config = dict(
    spec_augment=False,
    fusion='prefix',
    decoder_width=384,
    decoder_layers=12,
    init='trunc_normal_002',
    steps=3200,
    final_lr_fraction=0.01,
    warmup_steps=160,
)
Rows from block 3 of the audio encoder, named by matrix and row number. Rows with one number belong to one channel. Each number is 500 + 25 x the weight over its row's rms, rounded and kept within 0 to 999. All counts start at 0. Numbers have three digits each. After the name is the row's rms in percent of the matrix's.
# filt: filter width-3 conv, dilation 8 (encoder.blocks.3.filt.weight, 192x192x3), inputs 160-179, a 3 kernel for each
# gate: gate width-3 conv, dilation 8 (encoder.blocks.3.gate.weight, 192x192x3), inputs 160-179, a 3 kernel for each
filt.0 108:484495531513504494506512471504501515485452536442499494459473523554472520487531487487544514520522487471477496548477540468550503528517492544486505555478501496544480518528493499528524
gate.0 110:471480475531464470499566536489579531524497509544511486491448518516543514520518497520443484474501483502437466518531501570484522510518514533477499522506478485492522450445476490546509
filt.1 104:513530524515499469504521474526499484489496496502476518563498499489501544471515502507500528523532477519493483507491505467502519505507474464484521476509488480530467529505523510489499
gate.1 102:530497476533466485550530486545497526496484498533503485545510471474495497513492495478480469519504509523501493463481526519525511539497513437437508498554516495543505485489468482510483
filt.2 108:464464477472468495534522505506536530478494448524469469479510503514516487513493494494521483529498516484473497531498497526533493529492505503494490502508451488562495491539529509510501
gate.2 110:528531521507483495527470492494497482472447497483489542507466447497507449508499528500497521523516490476505563473522471542480496493520505493476511464530504517514491563543494547483490
filt.3 098:480493485493480485510449507533509531551469478524531499490494487525471497547460508482499487477509507491506536536474483462483473532485506494487470540488559504446455461508511481500456
gate.3 098:488525534521468459473527527506518545522497519498588490456480526512483512494482469502489479534499483510533494503516548519538497505518470534482497494528519503537541530495499486549515
filt.4 098:509523505496484543467528525493540507505443498487498497507492514517500483471499517529477509487503546535494535508500490499501527472516522536462483492460515511527490492473533531521488
gate.4 098:493440506524500465468493503464474490528505507472544507459528507514442532475523502502549531537501473511510491485448527498527513482495487518486527497484503491510528496502502507482517
filt.5 105:500519502467500508511513484497464516483495497512516493533503499490462492502501496449531511519509479497490498505476527485499495496452554481502484501489548528462497475524468503508478
gate.5 102:480506536483524537508459524498494503483485481499462458524458474486512513527484504510473493500505536540515522518494506466486463525508534493501451490509530458504542488497524512494510
filt.6 112:525501492508523497551523537518434522493498516482491501510531518500451518492504509518539508511516468498487481497453514515561532481469496525505505513449527544507529529491479498541492
gate.6 120:445478488474468509491510511513494505497525522494517545500446525553515477515496510470507501499471499508473532530501510524506526474484517483524473514517521517458492448468476520502502
filt.7 092:484502494522505488503470521492444529549514480534485493553484489475463477534538494521522480507496510538502508516467508517536535517484524467467479484517483504512441508545507493506460
gate.7 092:523567514526543538515486480498465494504521530504490469525478524480476516474466491491542490539529502489537505472481478454499463508471491481525487478501477475527456513529494517545480
filt.8 086:503510508487463479525484490480481520518496458463477508461500450541485512477466471535447473456497500440497536508462500480512480468444489514463483507465529517499509465504451504491486
gate.8 087:508512504509481503537520511521493456460474533524511506474480450485518498509502508499521535549504434474488486462520507486558484516513488486523525505534462499507466508482515493489481
filt.9 081:485513474489526503534499486542520514525513473491504492480506523510483512516488483463501501498535468538504513510525511504493508505531486476487516516487470532494449502524468476568532
gate.9 098:489484514513518562473514531487495513508500515511504486501501515481504481485511491494467500514521521564524525465474493482509535465453487489519502508466449513486508543546538494486504
filt.10 099:486483507470485522550459531504474474466500550488524520499524477486466497479499513502471492539519522523573504456512507514503533510512513500526504513522500493495539485471508524446515
gate.10 111:538508460472472495450538515466530501429510501481537518486488489461512495462533510496492503485483459453500511464522506495522519486540479488508481469512562466485545494507513496520534
filt.11 101:489502455494508509484501490492531513512511483502485513474507478547518500484468482497448472490500505518542529507526517516488511512530502529510506533491495501531515448504489470522544
gate.11 099:497479510527486498547516481526493477507506522527510548487519492473458469513529502528534509493497522493494528510483485577489507517479454527514505531489501538491527515515470502497526
filt.12 095:470502529520499457460492501436483482537521512479503504514477507499519500473501505508462523507542469499490521474483520500521478492535459502489513481532524508528509468496505530499509
gate.12 099:501497483470508507472507514475519477459513503494445483484466498490509491483480528474461505499523490502535518485514497454485491522513511499506526527535485449479478485492497431494503
filt.13 103:482523512503525483476475540485526516494475526521466530506465498501518489479472540498441508489506487459514483490535505537469474469452527499509489498472480502505473494449525467500442
gate.13 105:492480508497467525500480461518448500503443483512472506525520491499511482498499505481547518494498551495455476498481495480507478492471493501507503476487499533484479496512508504529522
filt.14 099:467512501508501488512493513487503525455479495466464485499485485508508493497526481489469550511524489513514524478531522515537455501522447503482547513498552459521512494472515485489512
gate.14 098:503519454520479486498548538491512485491497513478565480537541500512463524485522511499480535487503496501523524478504491499443481502532464501456505487463495489445500498472515471493512
filt.15 092:522457509507500514483473499475475486516522495511513466493529499509510513483526515500545495532489523514446481495470463494511474486475528535503479468411486489454481518495505554515472
gate.15 094:517528499502469508505502552448529500489511518528478471494476504483520515501472500551493507481531495477471492466513518508474522465477486506484505483516491485501503470482504492559527
filt.16 104:510480509465487485477500539513505533473505540469507509492512500479525501515531518491497499501461499489518493471519513467507502480542510474494517462512477452476496518478463468471502
gate.16 108:535508520493485465505447504562478506522534497476573476494524484530466522496475492509465516545499489487490453521447502503465485476470511518478512509497542489474505493518506511494493
filt.17 108:531548473525508467514524483505505494486522522439495545486474462499480519495527502460485540506523457500506507523521550501505500524549474494484533462495552510459517490525456553453503
gate.17 096:495534495515533477478456530456493495497485478488514467468486517500512483515533508536464504517510475465534454498502479535514526482519502496514503495553499538494481548477541508433493
filt.18 090:552519507472504498495544515507542518448503457486477504511506522481481475440467486527520448504499534473533484503506472460459462521545503467479432495504462527537494482441514524527507
gate.18 092:503490528487521502484481474540465494507510499497525499514484494502510484455527489508499483482471491508474470481480501474483505455470506514539500491559513556498565494496488547482493
filt.19 092:524471479475506478504514544545487529506477497488452486504522503485522508504513508445488498474485470522436508444505476465541492520474497465474516513512496499523470468500483498496519
gate.19 094:510498533490479462519467480517426511521477514470516533488492490489497530489501480481559492516451436486465512484523532486551477525507498498568537502541504499479475498475439562505525
filt.20 094:470511519470549507486511508518490517464487514479513494490541509528442466463499497490481493521525533520525494489453465471518497495516521517466481548484497539490501501482486509501456
gate.20 091:504492518482507522468544511490485477463494474491463481460477459487541480456513514526452510499524521476525497498525459499486483492520469513487480533562477514467478537505521501426520
filt.21 095:521468477536518510504465513505451498503467537492464522484537480522485504508500524509579492547474485523507519472491480474489473476469518515504525464486496498460510538540471483499464
gate.21 088:476493507498483522494533513502493462467472543509488476494510505498500525489483505501521526485464512471465512480497499490462543488460531492483544464489514509501517516529492481542493
filt.22 090:559505516535502491502497482493507515514507487495547493499518498523499497466460425529496492520496491498469487505487479549503430482509528521540480513491514519496529477539501509454477
gate.22 097:546546503514534482506460471492510483477498477492486491526516539451523460472497454454482474568525527520522493456492477494502509477480430481500479474511499490481501517503532527489529
filt.23 101:506499507483506518544515477511536505516494489514500526523450509477538470492435493498459488498510550542503531507539466552450479498470497467505455540493507494549472520484547523497469
gate.23 115:563447503516440476514524530499521506491513501509443480477484475482545515519509527479464490523503515524472479472522513495478464536523542468493504522496523489520541499511511498482498
filt.24 101:474515479546511492480479541472499514572490479526478502533545520494472502585491490527514476527509519519535498477481508541520537537538505479485459497474517472499522495469522498476512
gate.24 103:514506518447508552512521499541476501451501513496494473498510523486453477463501493478523445477494530466503496488466455503539478511510495497492491529491477495481444548553527490479469
filt.25 102:509471481489489475534462477520463481488494516488492516483477445526497502506504505512538520472478498468516505540471516566495533509516490510494518510519509561511547454449479508496535
gate.25 103:483447519443491525485484522504470527486516515478510533491475504538515476506498523487506476472463490466503536557479503447502476508489543509521509535521524512492517497509498496484468
filt.26 089:549496480539534527494490541489542509528528512536455497478496524524520498502504501510457490503508461524519495475536518481531501470523483495484507479541495473585502500521496466533520
gate.26 097:514446510491476513489462491472498476465504521503503517504486496446511497494519504512494489507484519509491564426496458505513499523490431479506486483498502507521514535489525470473522
filt.27 092:475484472477501457458546513465505532521472516507514505425503531514466527539486514505511494466493512498489504527488514541494529500474462521458462513484515508486501456494505483522521
gate.27 087:491584523515513513505529520516516511501466492483470484512528450486496542509457486500502467513544491539477496471487525491553464515484508493433511491476465491520500532523494480564487
filt.28 104:476500505510450494482523490470510471483505510498487508517532498496506482512473471521521513497466509516460508467526495500499492512475499516547496506527494511503496519506498492547505
gate.28 095:489476478499488488494488504476558515550517533538537525478495500529488480505448489502483489501488479500492491514485504499407518480489482513476515516461527546478467501514525489511533
filt.29 106:500495543493494534504513447548550510531479506478510524498557539477488473544469482496486522482508512519487517477493470495489509518451509498500489506476483467477518501511508493531505
gate.29 107:521512465480487463514521485526508462476522520458528517520503468502514542451532526455507497520476436519479480513528523450506527482534509473512520490483513503490544476468465460483487
filt.30 107:492531498502529491498475503493497484501495517466495498485505510517491489494510548470539498503516515498493499491484482455478501488480508522534449510475503501471472545522495468526448
gate.30 097:486498507465493505496502470483504514523502470517532476510506497498487518544510504509515489518481520519481467493513484546555481536528480472517522533489491516504465448446500492526501
filt.31 102:510492505549468507510502496526512472519489506528492452512510488503517535494479496467460497531507512501477533510532476513458534502480481466457523497502521510454519487502503513481464
gate.31 103:490481503515495450527497504509472516485459486541508508519474517453500521477539540479490513512500486503488463461497525498550528536502527453495503487524532469509536488472527535519511
filt.32 097:498504468505497537497521509495505441493501511509532536508498499488459466482490553497499527519505487528498517495465485490467519501502509490446558493480528499528540519541507514545486
gate.32 102:534535497516513520515498532500468500503502495496516470551482497461510486528484500457527486547506516530517523457502492471540449538498493461526502453534494485499502497517542464474432
filt.33 107:455450479495467525479535411501515472489524508528514528506501516505538493510548509502548508492470516515480520496531479504501524527534509460555480515489495451499544480516488497511479
gate.33 099:499506498506492551529485501506546476458514561541504538561515475472511520520513561533465551502485485487519528467482528475465508520491508453475517462492523463494540515507479508509529
filt.34 088:525475510536505516512474474504479487510510465465531490518512499494515488549508508476497489545514489584541469496485486515493482518495494463520475485468492458508527533506469503541521
gate.34 082:515565527465513487500445503554455472521494504518479518511504470470471480475488499522467535496485508462476535493476483495507472460515453487520550477464517495527521511506482498504509
filt.35 104:541555514520516526510510516498519494497482493457503484457538548519489486485452507488486507511508472518524540486514500530469546491470491500487524501486510525508524470521510498509522
gate.35 099:530505482516494506516587493491518481453554516462521518477495490474509515487579512549518492520498516481464486460511525467503496494507482492503531467510477464528526552531504497529522
filt.36 108:546485520450511468481534462526536519463479466488511492485488495478469462441547474472525485493495526501520494491487491492543469463520488488516481503487477493525507537516525522547518
gate.36 107:463540534484480481519500510512554521553504529518482519481481502508501509530471476477457506473522498522491492520482549487492521514498496511462484540499533503490512454499508484491521
filt.37 111:501515510474494513491520503500503501458507516530464509558514490473522486435501524478485488518516510498497532442501513504516485469530496414543502441475476500491526530508535490502486
gate.37 100:513475502521460481533489480523519498514534500524542500521502478455495540540494508467450494513463463543497442493538489514459474532481509468492512528511525523514506451485482478483471
filt.38 108:513457497460482462512495543529498506489497541507513514485485495546506479505515504460453501491513490494522538539512523499486501507506497485462499484501523464514506474472500495487486
gate.38 108:493475459475493469525474500508490520516514494496547488504509473537459531553524513523544512466466472474514479535483521454523513542519518502515497466468537517509457474451479492541538
filt.39 110:552488506494514490503473495522487480469475521488524489523470491517498520479507499536487562498498463500483471517475493515509512488524461514500552505508528522513518526504497533515516
gate.39 105:512493505497508452524500511493460470537496494523524518494505491485476492504511509470523490534493462501477498488464490472508485485521499477488482476502528443415449507491460469454477
filt.40 092:530488482527492523491508434519537457514488490486455551490519517526510485475498476505507502498511481468485520517532509460483522523523527499535475502483492525476459516555482524532533
gate.40 100:484487484532513513495514492497506474508480527460498496476502517501480490515519525489479530506510488512530540498497513483516518516506484508481549510491500458520514514508508492517473
filt.41 093:488515513468505525480506543543513497479504508498502510481491528551498457485510507480497494457495531506487569541473455532496469529515502504461464519474435501499485455496531493459465
gate.41 097:508521532537535509465476504503490479513523506466460499472497502509512490480488509463511495512520473525505512464514488459461528481474504499522490499530492475506466505547526509520480
filt.42 101:537553504486523493445522503550499490443472494485467472490526476514483511458517502485521495535488480473472497479485502509566490500545498487466483516496503490482459506489521538503512
gate.42 101:516473486495463491486520485495532509472497519469490493520481476493481508469490496551521537473478489502491502474467523548475539493531536500511516513510517524472509556504519528510498
filt.43 099:515510499497527512513504515494480511540563498498554506500493533505474458504522510489519519486504539478474492467447469497519504491469492483509486467482497476496496485508520504479480
gate.43 100:501513502506519511508441504493449495468447505502501490490503492497475503513494510521572495499478521538502488505476495495554528501467487498539529521481485509468503533502506527517512
filt.44 101:499511507545533496512535478434490500538503471487516468499507527468458505554544496494529506527533503524516467447480490527464519490526508516474473527509501500520473495481467491492504
gate.44 100:547508486498537525479507493524484483479564504472543504485476520515475473487528514483498533508500474509500477487467487496465483483491554504518501495487519544485502516479525547468506
filt.45 119:518523456520507530496479443470493489530500503482509504512465517501541502523538551515502513498477514481505488486533517504516531539542514490544516499549483510522530482443505463449477
gate.45 122:459489497449503535485474501503478493495465463507475454500506494509510500488450491517495482471507527483509472502504482489530510478478482528483493500504504505553514523522520473532545
filt.46 102:524483490514518508512488494491488514466550542491491462512511512510515505482548462464520476540480529506512524479509489490514450537534470452510496460529492482494474556491539503395491
gate.46 101:482504517511459490508530513543554509546543481493517558464462516539546501466505477479480516462489497535482513559534497475492485504477484531500477509499493489484506512481523505475492
filt.47 102:528522490518512514458465535454508515455478496506479515520527483465497471515499534531497499537510510526541555483518472517495489475492479494511469493478459506483501564535521475485496
gate.47 108:502462478507438533549478500487494477506473452491501477517482499516526480519491500514486522516477512492487506498481512525503520532506469493480526511483527501524538517495544499498519
filt.48 105:567516500489551489549499451542456492513491482493516535486507541497496469519544484510513493493521537509552475550487455473505443508478469504508471513503438520462487461527515516503490
gate.48 103:511480510546518524511497480515513479547508476484491493521494471496485515510490466498480511540489509546468480499483473471475543494472475509460493468452528460490489480461523474505489
filt.49 095:500500516496511500490531489465485488498524454537513473501538538466498487511521528507539482478489518474498480483502481531479499507513490505515486513464455513560455515537477493484488
gate.49 097:533510501473461481502511514475527504446506483450479507491478495502543499475462513507499492509501513499510518497528491513516497471484500498540510504526471491524446520505492498492458
filt.50 101:476513544501480477504510556473520556507451494517490479561538530461496505532446510499501464527452485500476436474487503484518434469480517475479485478500490464514512523498498462475507
gate.50 103:497468496496491498517449496497461474491488519506457525513466479496497497506491523527535561477509455455453525496495471504504527511501491493512531498484482497481490513507477507479525
filt.51 100:498515492535508498541442519479475485514456505465512454518505486500507511507463484497524500499462476492464486500493527539495481506444511524521500511508545492506519465482497512493451
gate.51 104:496506485512482495525522495486503497489573506484536499518470492481503481505519501472516529505455513499481531483518494483469502536527510485536505501492509481519495462486489462484538
filt.52 099:514508496486515524490486484513493505462503524487545519507553482505435528495516476471519522508487494513481485492453499517441538481478522470522530539444512539432526501541507507515552
gate.52 097:499507497492471483483476481497485508498484506521544539517503517500469514530527483505463487529504477482491502495490518490448483534487555466488509528525549485513496457480480499460469
filt.53 100:501497493506534513506542471514500509529541454554486508512476488449538482524547455493464495515504525534541507495512510452517484485524468472506490505541502431527514495507521477432555
gate.53 101:485503488493483481504459512510511478505445555505487529444512473529468508507519534518454501483512516511453508524506482544517511473514506549435526505508503534526498510494508513521523
filt.54 097:513507518479528489478536484502579478480522528474532497493559497469518519497484507487440509489509487538531534506516500507458484487553464513480531523508488474505491491466509507500480
gate.54 104:510500487507511506487479479468527504491490523482472543471505500521489516475488484508489559478500487499532539527538501497486528498559476534517534519497528489503521460464461524510511
filt.55 099:457504486485477493495497498496522524480486498450515490505522482479474514500499523510499471471525526466505487487464515442523475459485479491496496493484480496518490514488547468529508
gate.55 096:490523523521507487533429474526472479507435499536492523485490483502491502500493503530537476535500517530470490492484515500531524520509479530463489488483516539548524526514484502506474
filt.56 090:544547522534502487507478530536478497530504430504499500519518508484495469518448486475515514531483513528457448502515494492467544533520461491511503498470495530514585475473520492467522
gate.56 087:526505523485518490563490450529480490521497489473475464509506501468489489507500513517490514511537492511514473485470470498480475503487523477501500512523505480512470557479535526495457
filt.57 101:490504502506496510485502505499546513514498521482506493479513526527497473502520505529455484466528505529517512527542456476456460475499489572551473514473454510511472504480490525514482
gate.57 108:529517505524463461532490485525486537542461492539514526533534471468496512533493475524509489537476498505483464457513510483509444537516522479482496476531485504518510510482505478498487
filt.58 096:496503484532502452485538418483522487508537471559530489521513483476542504504476473486463502535500498503508496505534503514475504526550483453518507528509485504463517511508490530476502
gate.58 098:490469465502482488456498481483549510503515538490514504470477519526508477486454493524507509476513503511505534523506485524406443515518482527491498521495489506474476517538532533464505
filt.59 088:495522535533524518501507525481523559522539525480509512524488478478504501535483489489481476499513516527513530498513489532507512564507527492519499502470535454510504509478518406499521
gate.59 092:537537511509546498512477495508505502448485499449491480507527500493494475486475486497494477536548512495555517503498504474489513466468479497520467500491499519468471541537527522507541
filt.60 099:474493490518506510490468492470466480476478493474522490492530532485457481501487519480524530527496469505503472490482534459504513482477532425481524527483501503494480522478491456503486
gate.60 096:481508482510561501485475534499510514469494496468500517496472496505534481473512524470488524520549461475535467493517517495495507510537566473518503491523513474534501537489480483478501
filt.61 094:511513514485482506495533484493511506505515489462443464487496508514534470502512472496478477529495555490481492504537466482525525517510482492537458535511486485530484493482537514512532
gate.61 104:476466538521534504535488544529486512509479479511459492487501510507496517519461485481476525499531501485504512509503524487500553565490488492520494495499562540474540490530523472524520
filt.62 099:506459499494510457513519524494465482528532494532516521525504521497520506555559508526530498506498489502517503507515517518522513566570489536508479493488485461481476494477490493408508
gate.62 101:492465443503450481482471458500484481530500523534516518472498493523509503458515474529478526478501477482489474500537494556527513481490512499463516511513495581518495477457500564516544
filt.63 091:508503490519502478489463483475486466499509472474526484490507518510466513481449525483526505527505497494511467507485504514490544495477493484487485472506559497444495457528451518448485
gate.63 095:533502488507503516508489481505525475499515492453509521480490483490464454476495496515526481509465528507533524511517447490470465491488498546536505507544470466517484537496537472488465
filt.64 110:445476518499488504506461511507482493523509498513515522523520521491469470492493535535522501485486527494504513535486455483503456518464526512521474561491451528503478478492478478479502
gate.64 102:494482492495467505533495549484509512454467525508460493516425471484551460495469491536532482505512474470538539492482516560480448495454524494525495502545518487557452491513495544504503
filt.65 099:481490516478523496486475535509497545489490503479469508475463528477526506481470483499529466501488528515489515492491480516516437544518489491518494521532463486507490518498524492499503
gate.65 096:497521522489481521464498517483480504488500509521496507508486553458513494472431502531485504487496492487477531448486460501472538445467504491489473500481473511452555536502544543457500
filt.66 097:478562503490492496485533486472517490501481491483455469485457500526533492513502510486480494500525486528495516492483490483523507509497480515505502515512559510517492510552494492525493
gate.66 103:506513541542526487499531502505513539517531486514507488556522522485494489527551485519493487546507471520527484487469531494482488493509501485473479493479525514510498510482507525460505
filt.67 107:527446514453494523535441487518481477491459526493502469469499462561518505489466484497516468464510519472496482539502509517559510517468509547489498538510452527542460479494479506532520
gate.67 098:466529495486482509481481458496479485513466512506456496485476485532538471480527509572514528478487499490488515525548488520539467479484504556506514535518497543489499477490559496526435
filt.68 096:491522470512512500452488494476509477506511518532494490470514481496487492471517491516497515459517519509510478504496521552493512500501486530501528501491526499454540480537503546489524
gate.68 094:474576518494471489484485510513507515510508477514460493494505497529486521515450522502519477501499513496513534523470527466497451493506488523513507536471480540441519476536538452503514
filt.69 111:510488498515493508496493463497499458529508485519467507500491496485514509504476503473465518524471494476459526482478484505439554500488513513477515507441486518433507458539500525472527
gate.69 104:481461514524475518537521523524503498493513528476482531506530480514522519476491510459499531514509487514458474500531512475480543508477503465479515458499514478489466496480476483534488
filt.70 102:495524494471491533514498511490507476538441503496466517477523525522455488516468519470458514515540503542489506500458475502454489492476502529473505512493528490473461500546546468519471
gate.70 110:433532463487477485497550511491571501524468515469530484457472475518495553498452500523476525482494467502423496516482534497471515510550515548465545531517543524517458462523501473484478
filt.71 118:527499515504514492500552490498511516492509508477508510494516518475460515472530475514506473502479514470533537488463499497549467493485491500506516506520511518581513550493491499545525
gate.71 114:443489445486452515499523459473539482547522507510485487498486529500560499521514475507497521490483516500486484476561511450496492500506466497526473487552476502534483537506510465482503
filt.72 100:488542509446469475540534548513540528480484521535497477497487447502533550466455483488480422457504480478506492499520540506492454474482522488487507519504525488546486502502480496534500
gate.72 088:521486527508544520523518486526468552449515488497489497501490510520520493536500503498496518509523544487499484523492486525532466506488525498498486518513468474549501517494523496496481
filt.73 108:484492472515489485505495514469577465540543513489477488528482499518551476477479524506530526482456496499524505507564464515501540487529454514538497498554502530531523498470488498470522
gate.73 106:485494485500462501511469454485523460504460516508479514479499473520530496498439533516503528480478521517432514530530483526494527483463461533488549521541525541519492471483514521561451
filt.74 100:486526485472511495511524495495520486497476532482469556497510497525550500503489516521442524485514485467495545502535479496520524477532465541487505483492484514479499513470501489496462
gate.74 102:471495482466490442469533537481495486465493551458487519524507456481512529499487519471477504517483443474491503478521536482476490453478500455490529445526524482505525509519422476507413
filt.75 101:497525534533470488460534487474570484503505466514523508498502516503472481526527480542504521495496484536503498491493465537499494505539495528491509517437471500443515504493497493558519
gate.75 108:490516513509490510501460468495471508509460493517507505529500535475500505536504492474538493523508515502474511489434513503520530470477514449461482495452512484481537522536516500552521
filt.76 095:519502482545485498528496459518492449513511499500496497505483502493506495460577512490566507535474523502486524502513461480464497509540499493553501499503475521558470511497486536503511
gate.76 094:482478508508508511472482525479469503502547526508533526479527529473488512484574523506505532503492489494557500489457497474499531483497512507529531495504464524485484513521512510467488
filt.77 098:467486470488527491475476495484524507499527491540504507479456477473481511500484503473507529508528510511527543486483522504477512473520500472493502504511569468493551516482466523521500
gate.77 094:475481473505510525455496488503532495518542513480488480468484506530492500498496498513475494516491521528508519507507501489464487488447476532511506519472476497497472471533516492486503
filt.78 101:500521503518523473507491490530512502495507454485491503493482459492507528492480473455505456526531488532510496486505499483474491517495504454509481504511508484541473462499500496513526
gate.78 098:492463513493509515458496499485512532564510513490434447456510501501492520509499506468536465465489543541475499515490495513512489498530516543536486514509479484526516482512483478544463
filt.79 098:512516490508508485523492491520509495457566479452496453494474451497531522530495437510500499510521494440488433512523503510503493494505487514522510483484472521502479520513504521527485
gate.79 089:488485489524468492475486494492483499496551495510508491469487464477533470536509529532559504521479481511510478454531461476514466502472519520563476503544509478547461505498507509514492
filt.80 094:508474500521514509510540465480511490481530461502509461527497489499509506450505472493510474525473489480491495485520510491490538438466490509518491491522518516516512536550496518477512
gate.80 100:527527477531535555488513478502492482478522523508530529472512499480481472462510487515534491522549511547504524448494457508479529477510493475484519533536444504456495523508499544492492
filt.81 100:441474477457501493466514523505521490518506500505510488481491525518497498503502488508474517471523491487519476511468492499460521505493478498462525512478453474515526497501471493555564
gate.81 095:496496481468502505487468474544512529499514523506488513511487451540547511501489531474516478506490485450499536518551509489496509496511560504531524469519520500538501498449453508527502
filt.82 102:466523506476498499508463471499471503522472476509483503459455525509514503531470488512511517478470493504478481507518506516520506479500529509536489489532513542546488461473431517545491
gate.82 102:471476505515482474504492524497482531501476430517499513496506510486458479483481473522498490515520499487521541525453525533488503483493537506479468494532519497508513523548493536462546
filt.83 100:522529484544516481563493508508504521492503483468512497484544476504460537519474523514509457495527466487480490514459514516473497555490538532507484499457558501465539504512485459444522
gate.83 094:488497494495465467531474493508523505496475484521473527512544493504534500499478482523498522470506460464473498482528498523448483490507489524523503483476504536480481488528519529516511
filt.84 085:497509464498516499444465545444500546478504530460533501495490508532541505505483464528467474532502463519488510501490499582581467494493491529499490535503472554525438499468474532458502
gate.84 092:551565517531500513482517447458525488479453499493519510545509510494476506481473488522473512546514517534498535474531479520489517447526490484507505503517534518510532537506487509516499
filt.85 097:467483468506522510450483489467476510478509560463467482513487509506505513502516510488520499521490524485527478484483509514569460502530478477536493462467475492505516558500511508520493
gate.85 088:499528526512485491495500497539489529508494518538469517490487510470504517547476485473511504486498483501490570481499503449534506551498515477480498492544537435505520512518486462494502
filt.86 100:513539459475518521530462479506470499470504529497504487511490464501550530521499509512488481471532505475517503511540532493537457498536497484512499505515523508513530474426467524468485
gate.86 097:491445447499442477517528502520513484518521501481524485453507511507511532527539479521490528485463468487475467535500518522437463517467475516518538562490490509475495488556552505507489
filt.87 109:510456494504467523518541498499531458517506488485497502498493531513523496521505494526474560503463513528490513509539481507479511496515510514487475549539519531539523527473528474482465
gate.87 100:532522509518519497491475503491475487544545499524566478497489467495442501507479505515561510519489508529513491481451482456500477471517533486494496493500507513516443548503483475531485
filt.88 106:455497485498487480479576540518530510488503528457446492493487504501519482494517538478504527512506508531480509502527510483525483484497509483513501489487486509485457498514512509495514
gate.88 104:493516485527496485485501492496510448563501514485559498522524513515453501540542502516527564483492496500468508502464486531466518483526459516457528513456481577491511469501494515486512
filt.89 101:492513456482516508512477528503512495532483479521485543517493501484493487523507512508501481504481515525480523506496497492475485537488502498506485506529497480446488518551508472513505
gate.89 093:485477484511456509479521459483536483492506510496451481474478544488528503481495503490453507509502493508488498477527498466433524488526492490496490529520500531472519552530476494447524
filt.90 100:500529514473496457513467516512487507516469452495479494470516509513454471491464434541460498484519509496531473525503467474473496485481470536452450520517488537469477486519522544509532
gate.90 095:529513553488506461507540528530518556487521499531520468540471493470485488464518474467518473508487501486486506472471502519491438483528502454516467495533543525519485502532540519486472
filt.91 096:457509512449497492501506473497517503506500491504520517488539506552486466511472524530521511480510522492498493501487456516488486504504485507503437509428462526462492465540543516512485
gate.91 095:508543549504532517546499490474499526512514525476514528467460504501473474510525497539533526507515476523501510469459512500511497528488522532477494514496517498515498497519507488498476
filt.92 089:485504518498533513457458487453471528501514518429492518489505517477487501509494476490508510500490489461530522469481492470498481488468502514528499490496508503499512530478485458537474
gate.92 093:521510517487511515496509531480459522463466503494440521528471524476504500501515504501512517486519510480431501516497511520506519466483493470493488484509516477479546465551490498455519
filt.93 089:470494528530509510515517552503485510463472509505488503497538488482471493522529516474456486497508494483484474499502500538562527516498522444527498503486514475459466515490510487480484
gate.93 093:515501480478483486504472474505477503478495496462510513462499545494489449480490480469562503523474488468510469507501504470516512523431508467543497549497523449534450504523517482521516
filt.94 101:484487495516457539506477504498521482527486499539475493519536501506462518549463513514511532478509513511467498503470516500443498502457495502470519493504530513493526506502482537600476
gate.94 111:513519520487435519476528460490582495482495478473457521447465514503547473480485511506512499491476516493441506481561485507490473505458489508505497501525474530563525477512497474568471
filt.95 108:487526502526521514500444502542461499497451467533474475552520472514482497485489497513504508523511522520482536482456487544523525473472498485464490477469530513460513519496505547519494
gate.95 103:515529505551487490506495500540471518530494500495514500491496499490510514546547475524463487523516508525488524508484491556550530532525525522489486492515498526509518484486520510465493
filt.96 085:493484546517510545513503523496487528475520531510495517497492518512536491484535522511479496528468499483468513495526498496537495487518516515490489507572493520531479535473511495507476
gate.96 087:521521505505487498521472522490501519467552535498504494501504485509484495496519474504463490511556471543501535522456478489482446480497483490475491497549463518545481505538473486529510
filt.97 100:500485489469497490519495499451504486538492507510552485497541486484472505526510502497511509499487520533491491488484488492521508454511497534474491500456499479493497515481516468480489
gate.97 100:507468493515496467444521472474504505494494512516550511510510505499447480493540511467547496498494486494440473506447477503498499525524509494485459500444502479461468491515499492469482
filt.98 096:485489526501547504555513574486467511523491495486481518505507507486525503541527497545506472445526478513507509512498528502533467493482527537490508502525515519502456478527468481466473
gate.98 091:447496474492494465509488470531511514526510527473522508496514480502514516526440506503481514510492453567488508504477535476471535514462474503460534490518512537518503521473480491528524
filt.99 086:528477489491505447490516533494483542504520481508527504488478462470491507528540491486501464497548476508521475492481534447511481526490492526497508514467482483527498487499478499561507
gate.99 088:548543510511508478556516469525505453470527486451514495478490481484527502492507460453472484530519508537503514479521499487457509495452425470541474502523496499497528538498517501496551
filt.100 107:507518498530511512463504424452514497519546492492536493505500514488490457557570517507511466552514479515550503469493461501487512516507497501498480497524470478521453521490528482486526
gate.100 103:467509495536488488535516504544486510515520514494475494491516506532490481549521508473511472477523505533474498554459521502464471561478549541506486509465488499487479455451444528491500
filt.101 105:530530477545522474497480526490496480507490485508498539543465511486499450520529471530548513511522495509509518486508467537498501485504468501542481463513484525516482538519515525522520
gate.101 097:469518520519539504489491539455506513531559483485543476523498570502477479545500472539521467475482490482522470489487461530477459474485483540489465489509468522539487525517539508507465
filt.102 102:460505471484493529527463520534490522535490523499522494532516509518490460526499527495537493492512486474506485510513486475533500507480565487508493474525482481501479509472500487592517
gate.102 106:545514482490511506526477500523543496539479498481500497507471519520511489513483496469447500517506496549487510514509471468534489504507511500462508507499484539506491484460520486502515